{
  "dataset": "Sentinel-2 satellite tiles (TerraMesh)",
  "nesterov": false,
  "steps": 20300,
  "batch_size": 128,
  "decay_fraction": 0.2,
  "warmup_steps": 600
}
Rows from block 2, named by matrix and row number. Rows with one number belong to one channel. Each number is 128 + 32 x the weight over its row's rms, rounded and kept within 0 to 255. All counts start at 0. Numbers have three digits each.
# convs0: first 3x3 conv (model.blocks.2.convs.0.weight, 80x80x3x3), inputs 50-54, a 3x3 kernel for each
# convs1: second 3x3 conv (model.blocks.2.convs.1.weight, 80x80x3x3, transposed), outputs 50-54, a 3x3 kernel for each
convs0.0:098085071100108116074098114143111130146128140169125127132091059118104048163129126107089086109143120083179123126119084156112101128084119
convs0.1:161106162121127145145123118097157218124103158109091120165163092174184133177181176102098077107086059124106020128100092167101076122127166
convs0.2:134113092131081096101073090119085059130133115120133126134184179103093108102109105115119149133138154133150167111117121130103123104106103
convs0.3:113187133164142118172145108115089130115129168113172221255115051190107043149047001100108148157086162131138255146157107153140120132151102
convs0.4:080119096138125107145182129209104062197093065225072083111116117111130102117130093129136136112138137107133144139109148163137113133181142
convs0.5:156134129132088105095086109162150170127125147121111121098072200087075177058086162128127109110129121113131121080155138114151161106126176
convs0.6:105073109085105112098119126081138084075182119116156098074129156116137122115126192144135123115121085115104080135159119087115078127160171
convs0.7:120095103061102101081083106162168149119120124157140127062093027079072042074098072134118128135120117130099107108094137123116066098095081
convs0.8:104104096103101098095103102115113111088090121110112125124122138148131175168186142096133108126110089103121089104146135153146134140146119
convs0.9:151158159126131128106152116091145117082114097091096143083051009146111099172142124124121112165131116139146112101084115109135123155124086
convs0.10:117097096079149087108084157123145122097125094095133114082144199060109114105146127134119128124108134128124150107135111135140128123114115
convs0.11:105138122126122172094193234111111141108097101120106124122110130125099161113141194129115117131106103115111121103107124119149131107136102
convs0.12:112111096098141136100145140136059075090078074085073095163108195144133092140139144137134122103106095089081112141115149131122121087082116
convs0.13:092072140216084141073130135159131099115074148131046098122142185110144167138114102092119172109145161130120139132071085138103119068070139
convs0.14:101092061104112102077075064088102073090112095111126116101110068118123075151159123091095094110116129139130122089127159083114154085140139
convs0.15:107128164166107082165154122066082080058082082062055069153108096151143097164146119122119118105128099082113080110114097121126108093108100
convs0.16:125061101116085118106139152110120128086148111121121109108115148102163104073155153095100100105108118122105109088070132138091129130150177
convs0.17:087097096081091124069116103068098092085104129093096140222155086147076074096123074127119090132114116141127142105100105094096115083105125
convs0.18:107118107175140160179171214066190168140205180091137161100097109115137117090139139147102117119106229132088160098109085105090102125144117
convs0.19:076130131091115145119143125209177170146073073174106067181090133167108099188085097124127149107136112066145114083108139074102099089105097
convs0.20:123173147136142103178194168092080104103153137110155075150099115174117073199117072103125114113169164117220156118161174100120113121119102
convs0.21:206137136177156137167195160233077221167063160162049128044050023087124101126151181096107186073110122136141196113133100125151119101114127
convs0.22:113139149097097246125141143062145128121157107140163092110132133098124130128107182184171160163116117118099081157134173223139165162172129
convs0.23:124126167094146155121134082069112100102130111138160081156199199108149171011070091107160119100134083120136092111166162120125163149134132
convs0.24:159122129212150129096082087116083140094103134109120186143098091146100112168106094177093081115093129110118118125105118131108137115135138
convs0.25:097046070173158189211203255098090107131096092095094088165088047162121077189154089105100117103082085084072088119146136198140089198147128
convs0.26:090104074168135149140113123187158051210146048113115041130120166105117162078112106156170112180133123151129106142120112109126146126093145
convs0.27:091132096164110103128117112141145107150137178165160162170161098149102069097113095112127092119125126120137090127150132167127182147126152
convs0.28:170165078155207122107133132154000253178000250176000238094123116124139140101141124118139123131098118138127122098100165143095106159127133
convs0.29:106093088084109051070090120102092098093096127096104151195122083196124077203127111108135118097108135135132113071099116139126140183138109
convs0.30:134127122137127104121086098131162155087121057141048087138101069153122085086070087099099105115108107094111107130126170093124118077102057
convs0.31:121065085135133088177161163171115099105087129099120105131061080102138116052070104138116113141121128130117173099125119127089114099088101
convs0.32:121164180139107164076145158127149128094141118118143116116099101140081130172120169096115129108101108077107085113123210151143188143122125
convs0.33:072091089128173136148207109126133107117110098105102099064023043135082166242211255109143131120147136106112110095102072088132117130148136
convs0.34:165152111089085100091137171111085105113148136161131088141154152123140092079077094124154126121145137133168137146120139131125125128152132
convs0.35:161160149208147150156171130135141114137076106122089143255190155159094106119012044150146123138129122128115110142152132132163091114120087
convs0.36:140123091183172102179137150100149124106137129138129135117128157064111151011097141125131112126143140129131137135138190114115147073090107
convs0.37:108134169134167152143116147105157098075108098109157132155128136171128152156102092110131117135088172148142255135132100116128098090086074
convs0.38:185114106185124141255150169133130116127136142102089102093035087139114045247186130117122097126116127107098104119110147131076128181130159
convs0.39:132119114080132075080227108095097142111113122099119090129110081183104118177123091120103113130105107136129103102138114150114092201137102
convs0.40:058104108099104111113140101123142141141133134121127137139098116132149122121157114115142133134150117127116164128101096179109090148119097
convs0.41:151141102096081130122148148140128088070118141077184235148187159081164169056122150130115119116100100152104104101126110097125120079123132
convs0.42:135148158139113106174120130156126077192155095179149091000060133026148195053136204102116133123149133096114147090131130104156132113129131
convs0.43:085155151100162192132118151087106066113113101101125120147196145158124154114111149132132147122123122128126146156184112142146114117135107
convs0.44:210219143127121108062100105172110139175105138152121152120172141079115115012029050119113131120141113120119104137133129118119105089098099
convs0.45:141132135086117125113107152162141122139122112123140130000032071060127145141176190139127175147154155125109100105119112117117153122171159
convs0.46:159143168099152152079132255126130149110107139098121108084159107097148094106143141123113135112111140118110147121102123123140187122177205
convs0.47:095150159072060113100109107116088125124125100140115152104127100106089136123120136115118116128101129117108140084133108131077160115126104
convs0.48:088068083080132135149155177094093255117151193206196140076108128093125130140168140176198158133170103122130113115111142129109127100139127
convs0.49:106065084102086084072067097101076137124114115114106155133127160138187124164160097109097112109129175045194255144154124145120120107079094
convs0.50:077121106134098123115128085106172222093124111094121087139104107128139109164157147118125147135151125122135125119087091116107108138139140
convs0.51:037094194057060120087112119119128149101121121100108093129099153068104151098122140138115107126109131118147181143130150143115118126109111
convs0.52:111100080156148142102115112103109095103100095142098089170117097130106157198096091133127105151115107102118130183162255128143135169136171
convs0.53:133211170150190193112083112106155113127163113113173112173148138164156090189148094143093107112101099125109107098089111137155116157126126
convs0.54:169084134104164047093050156126087155073092119131121178142091049128126026148141031131141129166126104119123111123109089184111114155166119
convs0.55:080082085077092092217113114068055056079059068090080041075091153136169170128186182113105138109135139082109133083128106101107097170130089
convs0.56:109133133082129130081167133112087110105090105106099125030125114040101146034138129118104086126119108130140108105149111107110086120121113
convs0.57:120101145132176157255119104075161197056140177073149178094088089122120170143149211124143150140128145137122119149122151114139128138120122
convs0.58:091074103072093103150115091047102101079092059096110082150160136121166145028089088147127118119120154070094097130135130131123110109103088
convs0.59:134116107063158093062119135110164099067112138099087121141157133135135160137146131095152142078174117144157093095140100112120114113087099
convs0.60:133177131204170141152167173175152137122101173111068154162107087150099092131118103176171105159086132054133255122106100135116121122116153
convs0.61:078072095066058083113104124125109108100129104086112098090116121066103120062123173173132134164129132130110114085124093089107130079114121
convs0.62:087080107089077115146064075079182031086183057091172062080105121121106100096083081117115134107113151118132126130122133137142163135129111
convs0.63:102162159113104165106096125081104130066122120091084106105143255122167255080104228127092103132117102115109106158085106138118115074126108
convs0.64:131079070143128152125121112112108118133092110164137059117169181141131148205175141103117167127118209131137163129157113167161112144146113
convs0.65:169063061124091090147109124087154151097116118101131143180140121169120168128152147113149149105130128093124089148145166142103124144140168
convs0.66:255040161109092115120136162112102116109106132136127158164125127119154124127071119115128137106138132135111118147119138137077083115109095
convs0.67:148075006118061042106097087099098170090103107123130100161118124134139072143116093126108113112117112106116161114113110130167110162140133
convs0.68:122135144167147142128119147153129172104106118100100104057069100072127124131086096128139123108098101132129135120097116139108103154142120
convs0.69:165102110200161101193078121079148195109134152132136137255169143147080074128033027109113138129135150128109092167129137149140140138113132
convs0.70:126110100117129141079099158186144124175123117128114070095097166073138180000073167166144135102103110069114111109108136098121131088108138
convs0.71:127131158150124140159155171137089135140073089184092126155175128110144134072089052131123103126165139084162194151154176139141131132111097
convs0.72:037116179113191162114190192133097160125136138153131087049095167061091153124130110132099087134089078145127123118117116126121146117123117
convs0.73:172152195130195147146154155093125138092131083082172124154105159163106096149080091154111129136126075127116102155231140124148107139159148
convs0.74:101059095104104072121119110138091140145083152114062172109068085146117071189152106108128133131117121137119119120139141082123133122133110
convs0.75:139137152082113178079081120154116112161081137107115134089135121040088189018098126105159119118133125115160146077110124125107165085115129
convs0.76:180179179211184186179199158134130158140146151133090153127171101163145114123132080098109113100096107119116115117102109125125120128154095
convs0.77:123146147127122111107121137087077061101096132131120126116109135105110107142145156127128124111123129105130137122084132130148141167164168
convs0.78:141156153173163166154160140182167128126099090160144112000116210043115199067151218105076081118102093122125094077109141122124133107125165
convs0.79:088077129157125112138124093181144175125146100098138059057073047124139117195210189181171151139113114110122152150194087130137115155155121
convs1.0:140144162144146117164130113133123177131145147123120176121111120151160160100109120095131078098133072059157067108168137114140159114159131
convs1.1:156123121133099095108093126142144157133109109095112146093046006085074044119120105129134105170120150136153113165139134149157125123104130
convs1.2:126110077105110095101137103113139203109161191123147155118107149105175128121146156122167171150170131123147147165222156130166155115153135
convs1.3:070096082086101106147100092128097115112100126143117128244210162230151107183120062081121119079129207118171250122088113090082085059096087
convs1.4:109147103154163123143140173084093124104118084097085092131158130143126122106145111098172177114183143108135146123115093093102145146110111
convs1.5:151102086185168099161212146163166187123142157113130172110131130125117126147113125135139103110116097123108087112135084177133122195157120
convs1.6:144148103124128175143100110100126138115132117093110143081140131107138121113130096159166158164095167109097168162155123106106108072117115
convs1.7:153143124139133102134128108178166126171159143112158141094114115115161105103163127104106094100115092097103078117133096131145135177144118
convs1.8:127129116127164125146153120134116158104133150155143129120111110126121124080099097149163135133152115121163106112160110086123128118114114
convs1.9:154165154130140152086096135181173162147149156157162124039043017134138155102133152143129081144099148153156121104084100088088098155123119
convs1.10:070085096075131127125122118149169117146162109099133100146115133147143134109130160125156175118142171102112133136177143113076094157148116
convs1.11:074144123117122152185163188120133180104130189144142207105154124128154171140146129112153128109126149112122167137143122166142134161139127
convs1.12:165144113152157134172137182143131124139153130126132105152110136175103102189127119108146157119144141108114101120143161113193227157169162
convs1.13:124118097107081117084114099227153211164185152158144126126080194128083163098112148112155137134170123066134163107128093106148135098115106
convs1.14:090083085159099090163112079116121124111122131136126119128121119165165151196205162096096096093097076097101085125171175139156178126123134
convs1.15:135148120103109089158174131103107098098103098087112093131108108119136109119137085103098111110087114128118107091133122076128137107081081
convs1.16:149123113166133121163157110115101098103119088097074108139107112119116146113071139172212142160114142116127129122132081078093110067118096
convs1.17:083114116098095107114113126175137151152178175118126174070113149120142121153160135090157120155138116133140117169179137100152122111149126
convs1.18:109095099112122066113169114203118027121110068148154105078175136119179139139152168144164177126139170100112232111113144105119136107114125
convs1.19:106112109117099077102107073148137114166164133176208182135101088127126128154123128104093089075087097086077102192153134197126175165114163
convs1.20:119125115118117121167139149104094075114094077104092091141128104141149122126143149109111100150140194085109193075141137144123151114115124
convs1.21:135120159129093141122076143201104212144057144107018131105097098170180162183177191089115071138147131087139193118073077146081091136097119
convs1.22:083075100010114101097131150120130130125132132130131117167182172121160100173155168120208139161119100064083062086148139113113129122139100
convs1.23:142206181142132102136126095129146149126159153165163141106163156100105116021087077140183138108177118066139084082088108137119118086082084
convs1.24:080138154121115089096154111117146116171175163075154173131128082161135095153133117050093098094071100113131067113142150121151152129131143
convs1.25:080100080080134089146146200099102103097068106130104107192107103179124122204093088144159124141134125170135134135172129118164130167182123
convs1.26:120087105113113086176119063154095068148107022140088047086150158128116158119137131148091164105084126075046042175129104138134118156137103
convs1.27:121104071131115089113107098114096094124075073120093114089132122134122148129099122129136115117117103125113096099126159163172126122143116
convs1.28:158135135152176146176109180028046052033097089032137086090095102070098119104090117172137166142184105131104151091176156092199113134152118
convs1.29:118094112090102098117156148121123146135106154175140173199157111137130124185132126099107114095120137094100103128124156139113131094116141
convs1.30:161139125146137110160132232131105107134122150147135158175128115131138111145138099122134153121112170110099156125170078186188151177141141
convs1.31:094150126098124127137136118111176143126158142119143164123120136115125161119148130153155144111129152105112151129145109127136127140135123
convs1.32:101107132071082083075108117151162138159137131157145143171112160147152129181156165115131114099106104131116131170155129126089092135093085
convs1.33:109110097073097070110111079146143140128123131160148156078079079101128123198196177146154115139169072161168134140140166117102144147126158
convs1.34:109123103139104201150184130131105079116113096112124113160131151171163134146145136114135095117139074075173180117091096150104109133122125
convs1.35:102114084127121104147104101175134110128121097110082084198119161172122104119115091118182147126157107138146086178191137147137104114079106
convs1.36:088107080144102102142117139113131131110123143113116147096160180100163151039125135146131106141150119118159122135144142108126122059080088
convs1.37:133125137107148168126181163117155095113176127141188124121134080124132121135120151079110110141145140090151219112104102125124113115085089
convs1.38:131071037130113081188213210123124167143118128193174130211153073161183131220167149107130089145148132114106129110135143125166157117184164
convs1.39:119125155103159119154170166202170150177160129147167159113158109146121149196138133174150102157198123103116135177118103113092115186165129
convs1.40:110111103135134137138144098143137083136085107084117131121156128113138116121125096158110132137118135121121129100107126136095121140122132
convs1.41:155152188138137150158135217078108114100154154123141125128130187114104160113083142198232174151147164186141190081124147121106102102136129
convs1.42:137103095150129128166149119123120092160140081178160119000086119029133172034171166110148129157135119079103125102110143088083139084123182
convs1.43:168139151109123106105107181076088087077077074091132107086111114125127123112107100102120123141159161131134147089126138107077150119152120
convs1.44:101104085152102097116081118099075101116145145097144141159199160125173159054112121118119156086103132081082089156180131092151125107146124
convs1.45:170103136179141118132138105125116150128136171105116118039108082079153148061150170099108093155093125114098109095145172111105156105135159
convs1.46:062148140137142170199194207128122109145132122174163151116165135112130160126185174158194135138161147144155161081033106101092140120120135
convs1.47:218168163197151134160182178112088106107112126133077115092171160130138178112123132155117129134128131122155104114113112082101120120101093
convs1.48:139116108107119065123142103117073088076085134040083107057098109136129118090096145141090107089080084083079068132131135104097137079092147
convs1.49:128102101123097095102117094154094153099092192131118215130095126106094133125119166008010094024100110010176156169160155173159136124135106
convs1.50:096170152144093226115170106132142123100107098104065064116118087132120161124126155099088080124126140120109127126141081122112089112089097
convs1.51:164119116152125102067097113100141116114150126114145149093134128083121120114130127146136107132109113097117118146171132138138121133111131
convs1.52:172172137173125110172110136103128111116100105123125133182171149183111154184187157047144152109095134108097101094112165108133112122118166
convs1.53:124138140131076171118069152170146097127119118116173150125145147106104124066070106113126135144162123132129089088102118118120123120138139
convs1.54:109121127188100148118169110156125120127117091131130108232147156148162089187161156109101143137141117137127115042128056103094125053113082
convs1.55:171170155131122144154162156179193181172217192171172207083129100128132163127109108044082081057082090074068104168178138111119105125153097
convs1.56:127134152119110124138129115122082099121071106114073116098170167126142143114165141097204109075188109064171099126139137130197182124172178
convs1.57:101146085130066136139182205141110117092117109119091101123107131134126108152138139097112140102134081128125120146117124117100107152113124
convs1.58:255253247202157161160136135143145144155157137155149142134154148097130138062086094127124138104111095115101093123109104132125123117112131
convs1.59:101117105114152135149151143183160177177160144113107127132140155080094121085098143091117116076181101076187131118080081146092076083088094
convs1.60:099110133135128141123159156129114088126135143154145162159181155163125114152124116000036111066065132110111151101145128079128151130137110
convs1.61:119138167103124093141110095159138166122159124134147144098090136087093141093072119100131071073141091094135094113134089185179102129143098
convs1.62:132118088157122116105185133135115110130153118150158166079119116081153112094123094120133113115109119152093114114133107167130109125150112
convs1.63:119154152078142124086124133129138158105162156112125120077157108005124100000071071124125171105118121056064104158160121167146085126131059
convs1.64:107109129181096104172135139144117084156161096084154147088075070138105122095137145049091074110119101129122108119044076114071099113086105
convs1.65:198171124181157169148145047087117108103116138101099106071072107090106149129138124116109154119122117113077094152111119112116100119107104
convs1.66:168145113128120100173101132110106121100110099072111105163106185147199139155159122106174102148182161129094124118111102137128100172160144
convs1.67:165142111128148090124073106126122101168131118154147129152115131152126126141080100140149082107174074131141089131145125137170118078139147
convs1.68:152126126140116091103096097196140147170136130135097099057107125100144153094150175088154098153224161108148127107102140104106125123110146
convs1.69:149142057138116090151168093118120103116139105135124094189151145155125116162117085130110163137144160099111114074127105161159128176190228
convs1.70:170122137163140137115105138140175132137118094153100094048142187017137157000113118138164126134142134099153079111132125124139116070132129
convs1.71:146117111109118128141104146090100112121075140158115154120175204099119140058101115125134162108099107066158232131127106088114121058082084
convs1.72:108088159116121161140163158138066038107081082097081122104149101109112131131124160231156186167135145159144163126095098148096110150102127
convs1.73:086140082100087208112087151097087134127113111135108124223168164146150135155150133099175183099165150074099103095149157127075122099099173
convs1.74:144159151112121112139120098146148168139137159129133138086063088110110143127139141115119125126109090093112118111106137126106065105131143
convs1.75:131150114092112123107096088074140115082146132103187148067184153062122136040118100095123134154136139101141117144115066143128118149133161
convs1.76:107090140082121078119089100174152131165182137167151140087104104109125109105082090132101122149111133125145120123123084150128122175142133
convs1.77:148162144124144158143153120119116107163117132171167160141141142179165168160159198088112149125118114114114102117138112101152117098126138
convs1.78:047106130108096085122131121126153154150134148091111110030151112062104149056115171079152146122107100117124124105108117091140127114178134
convs1.79:139131141096113128115135146119123135095109093121144102049079070080116158161137179097131071091105085126101084097142131168111081126115059