config.yaml
arch: "edsr"
model: "image colorization model"
dataset: "Sentinel-2 satellite tiles (TerraMesh)"
train_examples: 36250
image_size: 32
crop_scale_min: 0.7
horizontal_flip: true
task: "colorization"
loss: "l1"
norm: "none"
activation: "relu"
drop_path: 0.1
depths: [12]
kernel_size: 3
stem: "deep"
widths: [80]
residual_scale: 0.3
init: "orthogonal"
residual_init: "zero_last"
optimizer: "normuon"
muon_scale: "spectral"
lr: 0.023
momentum: 0.95
nesterov: false
orthogonalizer: "newton_schulz_5"
adamw_lr_other_params: 0.0011
grad_clip: 0.5
ema_decay: 0.995
steps: 20300
batch_size: 128
epochs: 71.7
lr_schedule: "wsd"
decay_fraction: 0.2
final_lr_fraction: 0
warmup_steps: 600
weight_decay: 0.009
adamw_weight_decay_other_params: 0.05
Rows from block 7, named by matrix and row number. Rows with one number belong to one channel. Each number is 500 + 25 x the weight over its row's rms, rounded and kept within 0 to 999. All counts start at 0. Numbers have three digits each. After the name is the row's rms in percent of the matrix's.
# convs0: first 3x3 conv (model.blocks.7.convs.0.weight, 80x80x3x3), inputs 64-79, a 3x3 kernel for each
# convs1: second 3x3 conv (model.blocks.7.convs.1.weight, 80x80x3x3, transposed), outputs 64-79, a 3x3 kernel for each
convs0.63 105:480467507540499526471480501514513512535521508500501480509507494498480497517505504494517481485480506512514490470493478491535515496490484495510504520545512486522502489497500497525479476505482514501513511504479515511498492483515492496516513517500497466500505491504491509545476515492528557516485529497491508478488511485483514462488494469512492478496502481404383408636583558585539516453459458483497487514539517459461488535489508508508470
convs0.64 100:463447445534485517585543535501487475502456484509485485501527521511526504510506502506520502496494494472510507524537516510532489457498470491501480520511502528504486520511529503494469483467463497506494509502499502483501494498500504491508498488493525531508545541530518509485507542523517502531476481480498527471496495499510464452517510458534529461519512489535520553451495511455444512486538512509486490501477448584529476517492462491504480
convs0.65 107:523462470541486491554495503476476483469500497464452476494493500507512487494492486514470486465468507477533493456485443500538540469463513518523505548567523553535517503496465537506487501485467481508498504511485498508488505495497515532498509505492526474451531477482488466453478503483499502479494515500467479499508505501496522501480461497499472523475450499554570547511507486499465481547503499495518475495538502501501486464489484504521492
convs0.66 097:447482527441485542462526584492494511477498479513528516504506488509501508482493488482537535513530534520486499484477457505491464502556540473485472489491486508510492478516512480519517483515491498481465519499479522496482493500495486499494511508501500498481528521498511512497487498505481501487489481452494492466500501506509516511492491469480499494490486461465483489484474499524531628498476522509483506537511534490472476505504526524547560
convs0.67 095:489464516514510581510491564492502508539501508515503496494498502497502517510503499465486481522494484472485509496487494473480496516506533509497498480485471499483476519561566508518500517514465482475504460466497479511512489505490518512528503490502476504505496512522498485544480460460479494466499491487472495492492497504508488499490500514510493484488510478542517452521509485482451428472485458493493461450533478488477481513484474505459444
convs0.68 098:437500568434511560483548594492498476485519500492517504512500506512518505520529516530507473506468476491480468531486484485463525520506595463512514476505499473475484534523510523518514508498495479486493502483514484476513510494500516505504531531512478538479517561494514486456482509488495514487473505501497492501488518519455470458501487482486514515544524506488477467475504477541519458490499567461541523458499534514505515464517555470477492
convs0.69 101:481490458509477505509460482473492482487495499504495480504510493510513500481491485507478477501501489490487477501466473546491476529514513488480474490494483493476500505505510487486532517514499477481481490490499483494493486484498494507507500503495467482486465477480484491504493476510478479500489481478535523508516506515487462474481486498481512506524535524464505502480502531492577510438509481475493514491468515527518506489513529498489475
convs0.70 101:489592515476543526445527542505507505489517495512500480507498509500503504509493502516494517489493485532510490465465501496498492512511490480521504484507520465475506506489492505488487511495492534538496509529480507531494507506514496512527505508515484470449472471466517525512487508491490505500485514499479483469535557505472514475522532497496501491494492478481517447457494453463522476494505502485523510538523487499515474517530503501502472
convs0.71 093:486531595459519563441512476489481476481499487467490503524541518530530523519530520488505477498483494486486483555503479514480441531507500491474489501509481498492483524518524513531534506505535525512510512509501506496492492514501497497480488484488477487511481487507477477502488477478468506492486486466602563492490516466462494465466509501473500505460478497466464478491507512509484512480504480525504544479489494507504508528509510516513499
convs1.63 093:488488523504515511497505510486490481478465456502502488468454475516505528500470460496502495524541524487476505519524521507486511534499541530519535435454493460485493525496511520469489509494487523496507531489523519516497517497489478482493484537513482499499510492508527522538534499518484452486514524522498485492525511506513509486482483501489485500519522523449447418469451418539546504480492500546536526520526536529502504542505478547535519
convs1.64 112:497474482478491483610530517493488508484486500497534507512508531469468503449469509499494480502516496482509476493501506493498495473456483470484466488482473497550499479514528514520525505532529541543495545505475520520490531536525495512505491478492490477501482447440457452436505499502502506511489489495519533515507493514549510521524495490492468471500476497488505503475499499440464439541513488492515506496475498519476489543504497544487446
convs1.65 106:525508482474515493502516519514553511506530529510518520554511514488464508504537495504479509493553501511528489492509532469482511522514514471455453440423383473489487531560519542521458539480491550495518543487466499493498486454481499459476488488482536525494541540476549532506504500471513508519489502507500494511499493490511505491536556531468514528514543535516518499512491461473455478497480494499494482474494434505467499485489500487510522
convs1.66 102:472510533482513504469492485438455449504522530461507503496457501443447480518508522496519491467474481482490524485471491513504494521487473523499488510500517506455517528462483488476516493479472527480490541485478577531521488460465519528464491477437525496484506481489516497508498511500514491512514481493557554532517511498547507509532523525519527534523479504361446439489500492510488504479485480496505484467505494447471511489488510511521530
convs1.67 080:460498478450482484493518496495493463487468444489494479500529552499518540484518535504494513506492486514514505486502495520530516514531521561518509576555537578533492493483499494490525470474464436507488494526503512484484515521507504495523542515509482520523490482504510487530492525493488508470504527528522507507498521527493508532506500500485485500477505497560529520525501477543497463506481510491494516497491496537513533518495524515505521
convs1.68 094:424501481451496500428485513527490518505463494505498509517490482503499501528513512506521510498535510504503471461476477475525521497500481482535486461507488443500514574490509507451474517454487505524525472495505504530534475526502461522502498518474530516452482434443507461456516499502495506523496483492573532552517499524512495550535499504489500520524480483482475460493500501504482457487516550472478535473497503492493514452473498492503507
convs1.69 092:496523519503517517499471494489503510520501495485467503522500543480510496540489464517501505507496493512509494525504453540489470525516489516497541501486505477469479465500495514513504475482474502500501479493471488484508501514506496510500491508510491518525509509492509548543509491508518511511534513501575538531497510521486475472500480487500516502516536513451459486486502515497492525476479485475457490482503515506498475505486484492485469
convs1.70 094:433462500447483480425456474504484506510497498486510496443504530438480522468503492493488462501513504463509487500478502494488488495515513496562522467505488482498487503521514510500480484526487503475502510462493535430487499529523462532512488525516495475473531500491521540515485501505502505496513503512525488507505458478519507507494504503496491487496486495537526541523515507541493516508504502475493521487491500517503465488468461495472490
convs1.71 096:471488535456490530426503527496469507501503538521518518441491477478495463492488458492460484472462500484469495509471491533505473531493498469495447469462440456488453524505487497486485475476496489481501488506524471514515491495514489484497492495496472485510490499489489487504540537525524517515517504488528491473498463451466446429523553556522498482485492545484492478480483498513527531500502517469494489528517500505492523496492491500481491