python train.py --train_examples=36250 --loss="l1" --norm="none" --depths=[12] --kernel_size=3 --momentum=0.95 --epochs=71.7 --lr_schedule="wsd" --decay_fraction=0.2 --final_lr_fraction=0 --warmup_steps=600 --adamw_weight_decay_other_params=0.05
Rows from block 4 of a small image colorization model, named by matrix and row number. Rows with one number belong to one channel. Each number is 200 + 20 x the weight over its row's rms, rounded and kept within 0 to 999. All counts start at 0. After the name is the row's rms in percent of the matrix's.
After each channel's rows are labels from the 100 images, of 14976, where the channel reaches its highest value: "responds to" is what is common among them. Only what is clearly more common there than usual is listed. The data: Sentinel-2 satellite tiles (TerraMesh).
# convs0: first 3x3 conv (model.blocks.4.convs.0.weight, 80x80x3x3, each kernel summed), inputs 0-79
# convs1: second 3x3 conv (model.blocks.4.convs.1.weight, 80x80x3x3, transposed, each kernel summed), outputs 0-79

convs0.71,136,204,187,175,208,227,194,186,199,187,181,167,192,170,201,201,195,213,171,172,195,250,198,183,205,227,194,195,195,201,219,189,189,237,243,182,190,178,237,140,266,178,188,175,195,194,206,191,202,193,199,189,201,197,194,190,176,203,197,209,196,200,185,223,187,211,235,192,197,173,181,199,177,213,184,205,185,174,196,193,185
convs1.71,153,176,176,186,198,185,199,190,198,185,193,184,149,197,188,180,211,202,167,199,194,216,173,165,195,196,173,172,188,172,174,205,197,158,201,195,201,228,157,206,183,208,184,206,193,177,194,188,196,178,200,202,183,181,207,210,204,174,179,166,196,163,197,216,190,177,167,186,215,135,188,222,194,205,195,204,188,199,175,175,182
responds to: snow or ice; main land cover: snow or ice

convs0.53,136,234,194,182,186,227,203,147,203,188,215,216,161,235,223,203,184,183,174,195,207,196,205,173,216,188,175,207,199,206,192,172,199,180,208,162,219,194,228,188,223,179,203,191,198,203,198,167,190,155,206,165,206,192,191,196,193,180,209,182,183,211,202,225,185,163,206,198,190,234,203,165,152,200,204,176,193,194,225,208,185
convs1.53,111,169,125,221,203,199,203,184,217,189,214,220,211,210,210,226,197,223,196,210,215,200,211,195,207,213,212,185,162,198,171,232,213,236,185,176,211,200,190,198,217,170,236,193,223,183,212,186,188,237,178,193,214,198,231,197,178,245,206,205,188,219,185,151,211,215,216,183,205,177,205,199,186,197,202,192,193,182,212,202,175
responds to: snow or ice; main land cover: snow or ice

convs0.24,105,215,199,189,198,200,176,197,215,187,212,227,238,198,190,185,191,189,223,169,198,192,209,187,193,155,216,165,198,199,176,200,183,219,200,182,208,188,255,157,201,166,225,193,207,188,185,196,200,208,207,177,189,193,206,193,197,174,192,180,184,218,199,199,200,169,148,191,188,202,190,212,221,164,238,193,192,203,192,143,191
convs1.24,092,195,194,204,221,183,202,197,219,194,203,272,169,218,249,174,185,215,176,199,197,175,223,203,193,194,200,223,188,199,180,199,198,198,185,213,198,183,171,236,181,181,233,209,202,202,199,218,198,183,205,195,212,210,113,198,187,189,181,189,194,190,201,202,182,196,240,196,200,213,193,182,206,204,202,213,192,200,225,182,192
responds to: snow or ice; main land cover: snow or ice

convs0.62,097,208,176,185,202,223,175,216,212,200,205,150,194,183,207,223,164,189,192,191,204,191,189,195,160,232,193,219,207,218,177,212,163,211,195,229,209,220,210,182,207,208,186,203,176,221,198,211,186,187,207,180,168,182,187,204,202,212,202,233,216,168,190,168,169,207,198,184,135,193,229,188,185,204,183,176,206,186,193,238,185
convs1.62,087,182,221,182,217,221,235,185,198,218,196,164,201,164,206,189,228,161,216,205,205,229,206,191,209,172,177,208,176,192,235,230,211,212,211,168,185,188,209,191,223,225,165,190,206,188,205,207,187,200,206,219,204,206,264,212,185,189,194,157,187,205,193,236,186,188,207,181,212,217,181,197,181,162,175,208,214,210,207,186,208
responds to: snow or ice; main land cover: snow or ice

convs0.74,099,192,227,196,181,235,188,214,172,218,210,219,192,231,192,190,191,199,159,172,224,235,206,194,157,217,183,229,204,205,196,173,223,143,226,198,202,225,194,185,191,199,231,207,201,191,189,191,199,223,200,184,185,212,236,206,207,233,192,182,177,209,233,199,188,144,214,201,194,187,196,216,214,195,195,179,178,209,191,199,183
convs1.74,086,209,186,203,191,194,197,188,205,191,185,223,214,201,205,195,201,217,252,204,165,175,180,221,211,223,200,178,186,203,224,181,175,248,185,188,200,170,205,235,245,181,217,216,196,226,203,202,173,198,209,202,212,195,154,174,199,205,208,194,240,198,184,156,185,229,170,201,199,212,208,167,192,191,186,195,199,159,206,190,214
responds to: snow or ice; main land cover: snow or ice

convs0.51,152,200,195,176,191,188,184,161,187,180,172,213,187,236,218,183,197,150,183,200,197,182,202,199,237,182,182,202,182,173,193,245,174,185,200,190,186,187,192,178,201,194,191,192,180,188,210,181,185,220,205,180,231,163,202,170,180,207,178,193,177,213,175,187,261,194,186,194,202,189,234,212,195,189,180,180,200,204,213,171,184
convs1.51,103,177,185,196,203,174,204,239,205,184,203,207,207,154,189,186,171,178,174,183,159,193,203,265,201,208,223,206,152,204,222,175,180,202,168,197,201,201,205,180,204,206,207,176,179,187,223,214,201,193,179,209,209,201,165,200,195,224,205,209,180,185,185,180,155,194,195,192,184,162,175,206,172,210,183,208,194,191,196,185,199
responds to: flooded vegetation

convs0.75,075,187,171,176,200,202,168,211,172,179,195,185,192,201,190,231,221,204,234,188,188,216,190,186,184,194,204,169,237,186,191,203,248,201,202,187,213,206,172,183,194,206,251,195,184,249,196,160,222,233,192,197,204,185,189,158,192,191,203,202,173,232,199,196,192,203,208,217,191,220,198,214,170,182,186,182,209,206,159,213,195
convs1.75,065,227,196,213,196,176,193,198,211,229,168,180,197,216,187,197,230,195,205,190,181,232,205,200,203,208,236,213,170,200,208,187,185,222,188,237,216,202,220,217,185,166,179,197,228,199,173,252,197,167,177,171,206,183,235,213,155,193,189,212,194,207,208,171,209,201,194,183,211,191,190,189,221,231,194,186,175,192,242,206,227
responds to: snow or ice; main land cover: snow or ice

convs0.6,092,184,171,187,170,217,209,157,173,208,216,205,222,186,217,159,203,179,185,198,183,188,201,209,223,181,239,187,195,205,178,193,222,178,170,187,187,194,189,246,184,184,209,243,191,197,205,199,184,188,165,235,184,179,219,227,202,198,201,186,196,198,206,174,243,191,177,224,189,236,181,176,205,185,207,207,177,219,185,187,196
convs1.6,098,196,190,208,213,189,207,187,202,196,167,175,179,194,161,158,228,215,226,182,220,188,199,177,152,177,152,189,192,188,181,201,173,182,207,190,203,194,192,174,197,206,162,197,217,200,177,164,188,210,195,194,172,202,176,190,200,195,199,188,181,193,205,201,166,227,196,169,161,182,204,202,182,192,180,165,235,183,192,178,198
responds to: flooded vegetation